config.toml
model = "image classifier"
dataset = "photos of plants, animals and fungi (iNaturalist)"
train_examples = 77898
image_size = 48
crop_scale_min = 1
horizontal_flip = true
targets = ["family"]
num_classes = 181
arch = "nf_resnet"
norm = "none_scaled_ws"
activation = "relu"
depths = [5, 5, 5]
kernel_size = 3
stem = "deep"
avg_pool_shortcut = false
widths = [48, 64, 96]
residual_scale = 0.2
label_smoothing = 0.1
loss = "cross_entropy"
init = "kaiming_normal"
residual_init = "none"
optimizer = "soap"
beta2 = 0.99
lr = 0.0035
beta1 = 0.95
shampoo_beta = 0.99
eps = 1e-08
precondition_frequency = 16
max_precond_dim = 512
merge_dims = false
one_sided = false
adamw_lr_other_params = 0.0016
steps = 10800
batch_size = 256
epochs = 35.5
lr_schedule = "step"
warmup_steps = 210
weight_decay = 0.09
adamw_weight_decay_other_params = 0.05
Rows from block 9, named by matrix and row number. Rows with one number belong to one channel. Each number is 128 + 32 x the weight over its row's rms, rounded and kept within 0 to 255. All counts start at 0. After the name is the row's rms in percent of the matrix's.
# convs0: first 3x3 conv (model.blocks.9.convs.0.weight, 64x64x3x3, standardized in use), inputs 16-31, a 3x3 kernel for each
# convs1: second 3x3 conv (model.blocks.9.convs.1.weight, 64x64x3x3, standardized in use, transposed), outputs 16-31, a 3x3 kernel for each
convs0.9 100 [165  97 135 101 117  80 174 155 148 143  59  94  92 139 149  77 189 106 126 110 144 124 120 183 132 162 132 149 107  96 160 148 190 131 118 158  52 115  92 113 149 115 144 114 106  73 116  64 185 188  84 158 161 178  93 138 152 132 141 157 167 123 153 153  82  93 214 153 197 120 147 134 115 101  88 175 139 162 129 111  53 180 118 190 170  86 189  88 155 148 112 110 102 142 109 162 141 183 147 145 113  97 178  85 158 119 140 142  93 101 176 126 126 148  74  85  94  94  77 123 105 198 107 136 135 112 164 122 188 151 108 144 188 161 105 155 160 104 160  49 142 140 121 173]
convs1.9 101 [109 105 157  90 166 158  87 111 116 140 169 149 154 122 139 107  94 130 125 177  86 176 146 205 173 164 145 161 119 162 123  96 131 156 129 126 128 121 162  94 135 150 111 103 170 131 128 158  99 106 103  85  53  78  59 109  86  97 117 155 115  60 112 110 134 119 149 160 157 167 142 135 115 136 126 110 171 131 138 130 183 158 106 165 173  66 147 113  61 154 173 139 180  95 102  97  55 120 119 110 173 116 164 146 115 122 100 124 108 176 122 167 138 160 146 158  88 113 117 159 108 115 114 123  81 127 123 106 136 143 177 220 102 100 100  94  91 114 150 105  92 122  72 111]
convs0.10 096 [188 135 124  94 104 107  85 140 106 168 162 167 120 132 123 135  82 124 171 187 125 158 155  88  94 128 169 151 135 108  80 106 178  67 109 121  87  90 180 113 136 147  79  97 133  94  97 146  59 109 135  66 114 160 111 100  81  98 103 152  97 108  88 147 104  76 133 145 109 109 146 101 164 156 150 139 128 130 141 112  56  97 133  77 194  96 134 118  80 119 186 127 137 171 117 120 132 161  97  93 182  96 102 110 106 148 122 114 128 121 123  89  69 109 153  87 180 110 197 170 162 141 116 109 123 105 172 188 145  70  98 117  88  78 111 199 162 202 180 181 126 154 156  72]
convs1.10 096 [ 94 132 136 142 148  87 101 120 137 129 142 115 148 137 156  87  84  96 151 120 176 138 106 102 159 133 126  86  82 113  74 144 130 113 117 159  97 169 110 119 138 184 137 126 122 154 108 111  68 110  94  95 124 194 102 140 109  92 144 121 163 158 117  64 159 102 149 152 108 175 114  85 187 124 161 133 179 152 119 133 143 124 109 115 119 130  86 133 107 113 109 117 105 101  81 130  98  99 133 133  84 141 154  88 154 123 144 145 132  73  86 138  85 124 101 135 155  37 117  65 182 112  96  85 167  94 135 162 100 133 125 141 120 138 143  87 118  91 147 133 139 111 127  95]
convs0.11 097 [165 118 131 124 110 113  85 107 109  84  65 156  62 116 122 112 146 157  95 110 131 102 112 117 122 139 118 248 113 184  93  87 104 137 131 107  72 132 138 111 118 156 111  75 157 184 129 146 158  83 112 123 133 140 155 161 146 140 113 161 127 125 146 111 196 143 137 133 172  52 135  81 165 140 141 152 200 112 103 101 100 161 134 139 117  92 102 165 141  77 165 135 129 107 134  59 194 182 159  93 140  78  70 128  87 143  96 131 135 101  99 141 127 128 125 144 129 128 121 143 121 147  79 130 108 149 114 107 162 102 128 101 162 169  94 169 129 141 131  77 153 104 141 112]
convs1.11 099 [ 76 107 118 125 148 112  81  90 120 170 169 159  65 176 107 117  94 149 152 124 141 131 145  85 110 168  84 117 135 138 117 156  72 104  96 139  86 101 114 125 133 114  91 181 140  82  97 119 144 130  78 128 124 187 145 153 159 184 122 171 128 117  47 133 120  71 111 105  89 107  79 101 142 196 138 107 136 162 164 108 135 136  92  75 109 119 133 103 109 142 118  98 105 140 173 159  72  84  80 147 125 145 106 127 144 182  89 164 152 130 103 162  77  69 131  90  60 178 173 101  75 114 128 136  98  81 126 134 139 128 173 167 122 145 101 228 112  97 146 111 143 170 110 181]
convs0.12 100 [138  88 107 132 128 120 107 156 136 129 132 181  90 132 174 176 113 106 124  83 137  99  95 230  93  89 108  99 147 114 183 135 153 128 120  88  84  68 118 150  63  70 124 170 147 199  92 157 180 121  98 117 102  90  77 173 135  64  93 116 125 153 109 147  44 125 132 136 110 192 139 183  90  92  72 139 112 123 140 158 140 108 110 152 106 139 151 117  96  98  84  91  93 137 159 161 139 120 134 111 151 124 103 127  70  82 123 118 120 108 156  75 132 154 143 151 162  98  31  84 180  96  90 113 124 194 128 173 118 135 127 155 132  94  89 120 164 195 138 136 142 113 113  87]
convs1.12 103 [135 138 147 133 141 169 123 143 146 149 145 107 202  88 137 116 168  99 109 125 107 144 109 151 114  95 136 129  83 150 123 157 109 160 140 144 135 110 141 133 181 129 155 129 184 137  94 155 103 119  86 105  98 153 112  88 145 127  96 114 139 118 135 103 113 125 158 143  92  54  83 143 164 175 146  98 158 121  96 171  89 171 135  50 117 142 191 114  87 128 153 188 152 197 120 125 144 115 121 125 172  57 126 129 115  90 125  53 103 133 144 166 194 144 126 132 138 156 154 115 126 210 130 154 118 142 164 182  80 119 134  98 152 123 138 104 133 130 124  79  85 139 171 138]
convs0.13 096 [ 97  73 105 144 115  45 112 111 180  62  82  86 107 150 154  96 133 126 126 154  97 117 109 143 140 142 184  25 122 117 103 154 117 153 119 177  76 107 155 102 112  88 122 216 170  90 125 108  88 109 176  82 137 157 128 186 146 126 155 164 152  95 155  68 134 160 117  87 111 152 107 176 174 140 162 183 126 134 137  70  68  78 109  82 153 187  83 148 146 185 119 160 122  93 123 165 130 144 189 126 102  61 113 113 137 122 123 134  66  88 128  86 129 152 115 169 204 109 115 148 142 111  62 153  97 112 103 187 104 117 141 143 136  82 121 118 122  89 128 107  59 120 114 129]
convs1.13 097 [169 131 114 108 125 113 156 124 154 171 116 119 126 197  69 186 170 154 141 127  77 160 102 178 102  95  68 203 109 134 174 213  60  99 142  72 118 185 220  48 144 143 146  91  91 169 141 100 139 149  87 139 141 105 109 166 126 113 115 101 100 132 167 177 136 160 182 134 113 141 165 139 135  84  99 135  98 108 133 110 162 110 164 176  80 118 190 131 111 161 143 161 110 104 167  98 146 115  92 178 185 154 123 165 136 153 158 153  94 143 137 154 108 102 107  84 141  89 192 146  78 178  86 141  86 157 164 109 148 137 102 170 165 112  88 174 183 147 133 137 124  84 121 149]
convs0.14 100 [170 121 123 114 106 103 107 112 127 117  97  86 157 175 134  96 217 161  98  30 151 140 148 193  96 150  88 147 136 145 178 109 118 131  89  41 110 162 159 136  80 133 142 108 125  90 153  82 156  95 115 149 111 108  96 185  91  88  82 148 120 163 111 160 135 148  99 130 111  54 110 135 109  86 125 127 116 109 124 105 117 130 116 189 138 128 153 111 130 104 138 162 130 125 159 137 119 175 159 125 143 112 136  95  81  79  92 116 147 122 106 101  89  64 109 162  89 204 182 131 106  81  93 104 131 139  61 103  86  90 164  91 118 120 172 128 122  85 191 170 134 161 109 163]
convs1.14 101 [ 97  60 105  93 182 118 117 158 119 174 182  95  87 102 115 155 119 110 118 107 152 151 159 193 146  60 112 136 148 101 168  96 136 140 120 192 101 138 115 165 182 165 130 185 124 168 142 199  44 137  83 155 157 105  81 162  81 148  95 139 152 148 151 133  55 140 172 134 113 137 119 134 111 104 135 117  89 194 146 145 149 132 112 126 130 135 107  68 112 130 139  91  80 137 152 154 102  97 130 113 147 176 185 144 203 162 112 222 135  81 149 144 165 129 144 131 101 134 151 156 136 191 155 114 135  86  56 140 143  79 116 113 138 121 132 205 161 131  98 151 106 144  95  98]
convs0.15 098 [134 201  76 162  81  96 135  65  80 107 147 143 139 129  90 136 164 162  93 176 136 104 167 161 119 146  97  96 152  85 132 119 158 139 102 114 120  93 120 185 108 111 120  67 143 154 130 105 109  94 144 130 114 132 130  96 141 153 145 122 103 164 121 155  85 111  94 143 135 121 132 179  80 102 165 126 132 137 143 134 163 118 140 168  77 164  78 144  96  97 139 154 104  78 154 118 143  98 119 123 159 161 163 119  88  95 133  75  34 148 130 216 129  96 189 111  90 130 163 140 126 181 195 176 155 142 137  96 112 147 129 118 130  67 137 133 177 122  88 163 135 158 122 143]
convs1.15 099 [178 175 137 120 113  50 165 159 147 141 111 118 168 156  99 147 154 118 126 124  68 156  97 141 124 128 123 126  77  98  83 124 100 120 131 117  99 149 113 144  92 148 167 104 185 139 105 134 149 176 102 161  97 120 153  81  88 170 104  47 123  81  99 191 128 202 155 184 104 169 157 139 117 149 128 205  87  64 103  79 181  81 107  65 109 168 106 108 122 139  97 110 108 100 147  89 174 170  86 104 123 156 119 135 146 122  67 133  85 146  68 107 148 132 125 148 157 133 105 177 125 147 149 129 138 148 112 160 165 153 119 111 106 138 106 174 102 109 111 129 136 119 125 114]
convs0.16 099 [145 149 131 109  61 113 170 118 133 171 128 131  91 145 163  70 195  80 165 132 108 109 116 116 132 157 106  85 130 132 149 159 149 149 198 135 146 123 158  98 100  78 138 139 147 166 162 101  63 127 138 121  75 153 176 151 134 183 173 127 158 141 139 101 127 135 170 166 133  77  83 110 140 123 162 147  82 120 108 104  92 113 174 109 120 152 122 141 118 146 173  98 107  72 118 125  87 127 156 160  90 109 165 100 132 184 139 110 132 169 149 146 173  90 149 166 168 130 134 123 154 131 107 140 130  90 115 115 115 176 155  77 115  96  93 149  71 106 120 120 100 121 111 132]
convs1.16 098 [156 227 147  92 177 149  85 120 108 144  53 114 115 100  69 134 143 142  39 134 119 153 121 143 168  46 107  76 146 125 116 169 134  84  82 121  75 110 199  65 123 146 119 159 143 120  78 111 122  89  80 179  92 164 110  62 182  78 106 124 115  96 140 116 148 111 125 108 128  97 155 125 151  56 126 196 119 114  87  99 157 121 198 106 110 100 107  71 186 106 113  98 127  81  97 120 122 169 145  83 154 127  98  78 155 173 127 159  87 100 111  93  54  91 145 153 125 161 123 125 132 141 124 143 120 134 151 167 152 119 133 144  67 154 138 106  91 142 141 145 171 140  95 160]
convs0.17 100 [136  91 147 114 135  84 144 149  68 147 109 174 103 144  90 146 186 140  84 131 108  77  90 172  77 122 190 131 194 157 193 140 139 133 136  95 136 106 146 136  97 132 124 131  90 201 216 101 137 123 141 168  25 160 142  77  98 126 119  93 141 156 138 121 126 112 121  43 138 134 111 123 103 167 182 126 119 134 128 181 133 136 142 118  99  78  55 136 142 120 101 135 150 176 158 187  80 141 143 155  86  98 180 131 107 180 170 135 128 162 198  92 127 158 145 130 105 189 137 172 120 105 113 186 145 158 181 171 156 114 135 115 127 118  51 154  87 105 129 121 113 135 144 152]
convs1.17 096 [138 124 148 142 172 174  28 125 112 164 166 125 120 124 117  86 116 151 180 159  84 183 130 112 160  97  92 173 138 153  83 122 150 140 129 133 161 105 133 132 106  90 124 149  78 161 109 162 214 205 134 150  99 121 168 170 120 152 119 160  83  99 107 175  84  55 166 107 132 148 134 116 127 137  97 138 125  54 120 106 104 163  99 175 139 183 124  97 135 146 120 135 132 153 117 138 107 204 179  59 164 121 139  53  93 140 103 146  96 144 162 168 135 153 144 173 127 144 105 105 136 198 101 112 113 155 130 113 100  75 138 127 133 136 141 199 119 114 145 119  89 189 157 119]
convs0.18 102 [139 163 117  82 125  70 113 119  65 142  99 126 101 128  91 153 176  80 113 155 102 114 134 110 104 164 103 119 139 165 111  79 134 161 180 127 117 136  85 190 111 102 175 129 118  99 151 103 161  81  88 181 127  56 142 106 115 105  92 117  90 108 200 112 103 159 101 128 140 160 187 150  85 121 142 157 110  89  98 154 135 148 148 172 158 120  98  94 133  97 157 131 138  85 142 105  95 121  97 112 138 132 124  95 134 105 162 147  99 120 106 129 100 137 161 149 104  94 171 132 146 111 122 111 119 134 156 150 139 133 133 124 109  79  75 143 103 162 100  86 126  59  62 110]
convs1.18 104 [127 152 138 178 123 121  61  83  84  97  97 160 118 101 130  68 150  99  95 160 184  60  91  88 130 144  83 117 129  84 112 124 108 135 119 105 126 126 110  93 123 103 164  77  51  91 127 154 123 128 168 116 151 117 114 110  62 110 140 101 179 141 166 137 137 175 177 166 141 125  97 113 148 132 215 158 106 121 147 107 131 158 134 109 123 159 104 129 159 136 140 164 143 115 147 106 134  92 155 164 102 188  85  89 129 169 141 145  90 140 149  52 145 121 145 121 177 123 109  73 134 140 189 170 131  95 162 117 135 127  87  55 132 134  91 129 140 123 112 161 118 138 146 100]
convs0.19 100 [133 122 168 178 126 151 131 185 106 104 115 120  69 116 117 117 150 143  91 107 122 141 136 148 151 201 204 158 106  88 115 115 103 171 136 120 113 157 114  94 142 159 173 123 118 129 108 126 149 124 107 170 111 140  90 135 156 118 139  54  66 125 160 114  97  88 158 129 142 152 144 164 128 119 122 155 157 142 121 121  81 112 100  97 130 130 127 124  83 180 189 120 181 192 160 172  63 130 110  98  92 100 114 103 115 103 132 107 110 121 114 141 100 171 113 126 157 171  95 126 126  95 119  78  91  94 115  53  80 115 107 106 203 115  82  51 117  43 151 128 127 109 136 141]
convs1.19 096 [149 158 108 137  87 158 134 150 114 239 160 174 175  70 126 162 136 112 128 157 109 136 160 101 109 146 182 104 142 132 132 176 111 123 143 178 193 175 153 162  83 143  84 103 165 181 178 142 143 137  99 186 157 144 152 153 164 140 116 166 103 142 117 171 161 161 180 108 128 112  96 104  83 143 167 152 141 204 117 180 161 174  92 127 153 109 101 146 144 157 143 178 137 110 183 168 117 146 132 140 112 177 150 113 181 113 144 180 109 132  97 113 157 153  88 141  90 187 146 106 100 147  93 135 154 106 138  94 206 100 115 139  78  85 115 154 220 158 147 132 129 116 120 165]