Rows from block 10, named by matrix and row number. Each number is 500 + 25 x the weight over its row's rms, rounded and kept within 0 to 999. All counts start at 0. Numbers have three digits each. After the name is the row's rms in percent of the matrix's.
# short0: shortcut pointwise conv, stride 2 (model.blocks.10.short.0.weight, 96x64x1x1, standardized in use), inputs 0-63
short0.0 096:514490432504497561486470521471469515455481496492533496506508459510465507530490489494474499488471505514507520482470470497509495476550494466544489456530490536525499511523488482482511481472499462
short0.1 107:434490518493451516482473480481550523506522494488532490473478551474476493468511510507494491459466529511553473499533515518538491480500534450501488502473489503497498465523509501489510486483492469
short0.2 101:526534473474490506492516463507509536483480504501498447490522495522469485470559502469471503483531499504530519524474516451507505551484549522464468465478467497512541485491522487485487481496480515
short0.3 105:506494501505463495492516490476512508507492503466467472464470479492509452529472539503479501479550451494516452509496461529532536525534495529480511495482540522481473473504480449500498481462504513
short0.4 104:455496506542485527507483509458500487482497491497505501503462521532531526445494526524492462482496451491518479504503538554494463466517485463498492525517485532506484473509457493485491523464521460
short0.5 113:540436472508499518466485465480474488519515511486507515481543503552481501501498500532502508461495547480502485538489459532510523510506515523476510488491445493490539493492471551527528502486483522
short0.6 087:516516507561469525527503515495496539493524530520519506519503500479490470489500554506542523486509560507509504527510507452525513500518516535540481523506494562491478485542488469487502468490526486
short0.7 100:498461492561515489515500491470499477510539484508501469503480508455502505443466512529461486497519552465483510488503486480519474519537516502429539506530504470507491512519515515497493535479480504
short0.8 102:540538538530515500518492531478510529497544500514473502467525488490533474508501481487478483519484503475492525481473515502472521519481520523469497544549493457506499529530485505471551446479479529
short0.9 097:480518513475539481537502514508438504489535477516496536497544505501523515512493488499483535480508512540531469528475490528518466463498527502501545505499488471459507536549512477486463484545513503
short0.10 093:506504523469465408492518498511459479477500499508531486504523438544481531496466513491480501457499505521506488511513515518483513477487545484494494517524483478525481538483501458508499520466480509
short0.11 103:549544535524500531532471529515517471490514510501503499545511520522516519516491516490531504471520483515531477545537532492504513540469528482535561514517488478498507490488523500499502442529489519
short0.12 099:514533535486530508465516557530488513502515503449486480516488496483529455524487525517520536483511500494503464510511482525533504539543510509544557510494513501466550481500530497501536523497501485
short0.13 101:468536482536498519489519532497454531530504499485524490445490468510465477504496481438504482481501511486479474533497524486530532489480486516517445498490538490484538477527479469534497502482463508
short0.14 101:512528458518474503484527521494489478505470476497474486501484491470464484506523514441462494465494520492480479536475521518447497536518503457490487518503519513468459499516488471473489426517494499
short0.15 097:483483538518493490530455494512465451471505472508523484509504505519538486487526519524465494491489497471451472556544500475482483509479516531520540531530515486505487463485525502488485492455524468
short0.16 100:479512470502504528514467507474460478516532471521529530483502490507497497544468533497499487492506528508548548476545495524476533522551509501534522490515455457459491456492497495506519481511474508
short0.17 095:556497485533489506498471534506479500513503473510485497464473509490523521487580488475465514523512506520517463505499527535466496505490517466475527559490537474497490504461505498501501508480448483
short0.18 098:527485497509517503531483504512499482511516496525488528525461494504491527498540494523464462452451555479505563510504490472529546501489474539525494519501474516516510518553499482494520527487534518
short0.19 117:520531510506524526496527529491459522506519512492461491510513566521508561507508539509459486487512475477501457494556524480524516510483472525519491490478487504535508502494489543467514528511536475
short0.20 103:506513469493479488523475500503473540461467501509531528439470475491526443533493496486544507465470521517540497475486510516508497494465471497498490501519510489462529494505531479530523505529460539
short0.21 101:529531491479501447457485453491483497456493556531517503495502485509485499504502473470466526484518522519468477523508548483508510489541481554525526485484508467531474489515509506509499480483498551
short0.22 105:476509491535525527509449497464477521501541541486482480530467519512475516529515523536484508461502496524528511437478536485483472524468491515495491511544464502509487486485493493515532509470459521
short0.23 088:521528512467449514508476473543516523486505503495550508485535520518446459507469528573487492475513464502468511482516526465481514503526519485515516498511473502520509503507513521501535505526538521
short0.24 105:550442519514479481509494460472461519499481529487498517517493514476479485513439498491492468511497501526508487514507512461511516542488511487491491482474514506512488501512476470531482435457508439
short0.25 094:520495538473503508516432515498496467532532552543501479500489517503500522496476544468508535528514490485566524500509481500500497499481528495509475472502490520518527485543506491510518546451486503
short0.26 104:502523552475502494489506558513543472499514494479508504458453552488502499499527511521483555523486537477471505507471534504448499529487528493513486491478526479507476502548516488494473475486477512
short0.27 100:507494514489450505494494487511507522531535491528475540475503499487509477515506475488466501502526481523490456490513489462442469471478528551526458493508482530492526456500484549513474483529487459
short0.28 101:441541469502490521553519446485491511494550497487523498527479533519523519485494499500484502503531469458488507509494506478514505497489518500495511484531518493443520538507483499498445486452483540
short0.29 100:470476515519493510515487527515477472476483482521458518538518487469512515514465513540500504496534557533467486483487473524484497502542500521477503460509570459478517492487476497531458514503506524
short0.30 104:544498488526512493522504524490501481463538504454459506560504542516497524474532480509444516488480542499453517546504509537545492487492496472484499544504492502467510475487508492514520500481493483
short0.31 101:526461507522543465508476486488483531522500472501466495514450532519505502574508512522487533517525443490516501482475505487494524520469508495497512452503518482526502508533528481551521499523520506
short0.32 099:502543534488499550531472542498494506517511489485488507497505476511472492532529488518479507505511485490496557560476495494521485532485517447477516525519482498488480463534497524518434533508511476
short0.33 102:521530495548491535516508463468471483459482509540507511476476490454461466520520504532523527495486491514488486498503512529535471491459522512439509525539493489541539507514529514498493507532491487
short0.34 105:517503512500551551486471485511480512475498545497485518525477478514482472506508503520499450467484505466527504469489543522496520445490504499405496547486519495502493516504499493491501476504500482
short0.35 103:489533476560511488535503472523465480495464472514491514513530511488534490522507511538490559506525506470480546493521546487516499492495489456520517491528532504456482473500483492483478517466457502
short0.36 105:483513473521435507514501494498478478503517525491481558496447546480510515492549498506509510512532494514490545499519456491504521511528463517496496497510517525537526532524490475455467498524462488
short0.37 108:557494539476491506468513573478485492499524506560512505529519518514479494496525499509507542507497501511521519498567511509548466546517472506516499511504531505546503515507515507495468497499484524
short0.38 096:535498457499479508541504470500497473484511477496491501527510527475481515512448461496521472499467517477497505439467475480481509544469513504511503489538478499484505492528566457481484537502484524
short0.39 102:525502519505435509530487477494479516474484476538477522514488507534499494509525475448522537502496503446504475488501483462513523494543483449480545482499467455546502525509505495507511498524524488
short0.40 099:491481486526482515481470513450481473466466542466435511496501514489507477486527530447507497525502493483548479508509471502508487508484574496508497514511490470523469490477476521533510501526475507
short0.41 101:507478529498543505528474548492512514443482487464547478521487489508447512504487510526521458525470487467492504495554541501490503503505498502506499496509505529504512465489513508530528515477507428
short0.42 104:496470469510499482485527525492529497499473493567468488505509456509463489493498479480510554481513493527470494477498495516491535517465500479525509484513548492459516531465556522532505488515520457
short0.43 083:529503510520508520507461502473506453513525506485461481531478494489503490548493456492578476488506546511522558520510503518510513494547504513493504491531503486469514521467530492489479483510539472
short0.44 093:524476522486518446476464491495509500457486501543505519466475464494510500514475484472474477521515501444477509507494541461468508532529517499450481517500484532489511530493454504516491447505485502
short0.45 092:515520498522499549534502471534542493492471578485511508507499523470464493510520507508509479531503518469496512491448484493499483509498505481504485541493488492443507448477465522467517519534513524
short0.46 103:533540471476555452501507510510487495494510502496530521533508541499511512538506529521515532506477584463537506496524523495511483542514493527451524490491518499495492489501532527524497513472501498
short0.47 090:495482514541508466511505499500470489496529523515535485513531502488474520513524518511491497542519480475530508499506511518523466501504562557481448448476523469472453492464535467489523500514500503
short0.48 110:498473471516501518532570475496499513499518494519518534483486497539493463503501446496501514495518531470499502506528490512505505509521508518508521503518526503548492521470579517475548551487505472
short0.49 099:507514437502426514493529523530442485486484499511481456478506484478528503506466516513529463452479507503468485506519531485457501494500511477507516501448521494494493489502505515506481516455509476
short0.50 106:487476497460482474548484494518488479529531542485500503485471482520487477520511560491462461485471484505469536491493496479502532470507527533523503544500503458492501495502460496501467451527511465
short0.51 110:458466481475469498531513456473489490507442499519464499524475530512462511535497480502501498505488518503506452484509545492498488496546498466502466490461474500471502516468454546509482491482479472
short0.52 095:490501505516506519492490466516492498548518511454519473495516491495496405550509515464530510462510544477505537524497515491474469480474482523525501514471532501493492546490499534512513522489492490
short0.53 095:465521542481495517518494492528501496489507463525551502506483501511505517462524541499525439495502496514499500548518538541481507502474508483478501496514498509501548496469466562450495481492471529
short0.54 102:506523498478453523537499493496517486485515478536503474489475488525490468529502510511502472469521494465545506589539518484483477533491472521530485516501496533504494512456515513515530514493551496
short0.55 092:498500539513469502463453518469551512503504436486547503513457481492493474520482496464477501521523536469531454507489462488493514495477515520511477511529530488482542491477497506471488518527518500
short0.56 098:487526513498536519460525522538485482509473464464518505519519490471516480518522507454497515511474515479530449502513492544559526505504462469502491496536480509546509548518490539488475510519497500
short0.57 103:522508500487524519514506494548490497518514468485528497502452521499475500456513529464503524497522522482512492515425495489490486511485550478495495516543536540501481512499471494535559463475506522
short0.58 107:478507530515500483524472460488498523453431485525482498470508490475483533491448465478482494523443526524538504479507491461522491525491489495500522517513468502489527530506502500524494538493488450
short0.59 099:471450529511513486497533506528487446544517533493551499500527485489471518503507500477503506493497453500507490477522450450491488526510501495489513504503490457475536454490464471505487481466535524
short0.60 088:476506488448477521474479479498499448514489458519494572503533509520485530467481501484457535533507480530511518520498464509507487480481489502506532513508483496540502509499546480519535528486459482
short0.61 109:497515499517544511480552501451496487526501528505512512467530523526460513484478513530520476503523518480501477483486559468546531502486538502524519536519507525504490525522540538509484528485528472
short0.62 095:515468524477465474521485511483502507466480488530483501498490512473467541498531499514540483460511510431529524488490494508557540542483510518560516497482539478507482520508506479507492492513478533
short0.63 111:490544503526544494511502499493499519500523504562473523508489502475454539541486527474528482513527495477528478499513507503469536485485498479488491550524520499543494495455488514518434527492496530
short0.64 100:495485465502512493543485481495505478499500509479495529514515500511496511503469471476510509521525471442528485506538569489514515481552480541515471536470504520531454475492497518484522528492516554
short0.65 097:520491483508524522526484494482484472526542494498495539469457473483504508511495533514495514521487474447454494499455533444505501429498487519507477471486525531510507505476526518542486488525491480
short0.66 099:482523556482521524515528512471491500505490520514498508505520453482482504528523442479429463517522520505534515506492497506518474529514532529534548496442520490496520497523493478494533494489511494
short0.67 086:505521500475498469491495485449529506504543529490512480454489496492500516532538467530496462542464486552500533528514491503522507467554472521473522513539532498503500504474528503513487461530497502
short0.68 093:527516499505510552539440495482481520486466514490511490494578501547449496491484486522511497521524481497479460537492460483505481537523483494496479494492509525480484518481498528512515525489461476
short0.69 092:439488495468498490488469463455488480524522527522482530537501471500528506505481556492507495506510509509506478517518488486551519538497498443495486531480517508475514513489538536534490492488468455
short0.70 101:503497520518527535533544518499490501472459510496488544423531490558459496540514521511508536517490474495473525499534489491503521515480529463484485481496493506491461506478537513506492499534479505
short0.71 108:495528500508471523492510495523466503450478461525468511531537527547537509511497533502510490509474499471463498494472467451552498482494482543454534511532490500488468504523517473516506471507524489
short0.72 111:507491520533553485491505545508519512479481511523521546497484522535515470482477517541516541493509507444509518526529521509503515519505503514497509522502541512442525567491492492517500529517484540
short0.73 098:512498464557506527470512542503520498529497505471491464479509513499502507484523529495506540501495525514529488524506503522504506535512527478506514480541461476499535528439530444540458494480484519
short0.74 102:496523461498517471536492500482517499493538509473510486489475477520524475482487491487506523545514456476507488520454505548474506569529477500500528477493461489500494505490536484468513444485510454
short0.75 100:536496520503477529467507483504511500504493473547536520521490481510475555519496519433524489516500520484516487523528527527479502542480458509468533515458523504468503495548492496505496538532495472
short0.76 101:465507516468523475470529457448516501486521498484529507502522557449494484521526520512492544480460475497507492543505534478506489519524510494518519521491493539458521469473522487471503494530495468
short0.77 104:512485525457461495492496501502470496494488498513504491547477488475495468465484457498466503495506479507529504507483509426456523469490514518483490491513467515464476475541504525541496470525452462
short0.78 099:521500488490501542472501510502531476472528483500484486453493501545525527526510479459458504535461493491514462502523497475502490478528513517464498534531500473459487511537527517447472539509466482
short0.79 099:515478478512501521515465504539545492525499506533515513473501538476519492502486493484519531516565488448527500480515479524533472498524477519463485514473483481487452489440491497543497521522521479
short0.80 101:477501450524480455504499496538493488521508531519482528454499513453454484513504519475466461517499494482460508437507501521508503506479481506440543520470471508492515520517513511525509475501499472
short0.81 105:486517515490530481484514484483535469538514493506503530485465512496453505508505480483516504476526525515540521468458548501490513485545456533485506484535464521491477509440538502534466501518490477
short0.82 091:514531459491473510494514456462522493478541476509545499536485524480511550508469478489501492471542504502484468490464491515500529517453476499514517525528521469512548517514487472511478487507463460
short0.83 103:494504512513489466484476501487498472491480490432492486471514500484522540501495473493530492505466539444502486482504442447479521524500518502508523495466494534492463550497485482472532515513469470
short0.84 104:525465537521561518466471510536483550520495474516516561494498551526503515535508514512487462489509455469489498498501509482548495486510523515516537486509492509525511484491482523471478487494471475
short0.85 099:516539522499485493501493530488513495491505520495521506509466522542504504522470546470460533516543556530493529455494480467508522513512538500488515461524530513502454542486497532492497512508524455
short0.86 093:513538504493449464493454509475484484522497493511484496539530475515458442552527516510501503522491499520528489471538484527497493488494513493515502483538513539526495476491489490462475445487511539
short0.87 086:491508498499488532538531525510461521499497497545496458501504526493494457457514522513490454525513529463485482456542490481504496526548470509478465460533500527499497469489505510493541539494473491
short0.88 100:509511536489471491505485501503484484547456490471515451480494522450536476511476506443532500486456481476530504503550514494543500511503531529470477468520514514510499538525499499507458489506502474
short0.89 096:549520539532428508497552501475492463494500567492522474504502502517533494512466519518496472495483517481471535480469503518474494479507532468480536484484499522507497533471494493469528501510488494
short0.90 078:465478502483479459552522530470489522473517478502532485512516487525494504474535493469486453516510467511481461494497470493523484554495526554489507521473511531507508493509536505525505507485434502
short0.91 111:532527478534478514506493516543535513511488497553549541521509527520490534537491494559501508494476530517510527508529506494521526549515507521533508524516511503488464544472506546519497485504500516
short0.92 096:474533478526472477477515490543574460481511506487526484505491540510487489485491508456517502474541488464492513492498564453500492503497485488449471495491526502509506494486474460516490513490466486
short0.93 102:520517515542486499512486522491516537519530504517519508536494523487471470519553502454551505514505504528479470464528519540484507499495468499549519512499478506492531513451467458487472504515471536
short0.94 097:501493483490535499541442530475550477485509544508511502505512494522485451510514501514508531496529547481532520494535500508506509484485501506489575492458540536498500499490492492497548491492504536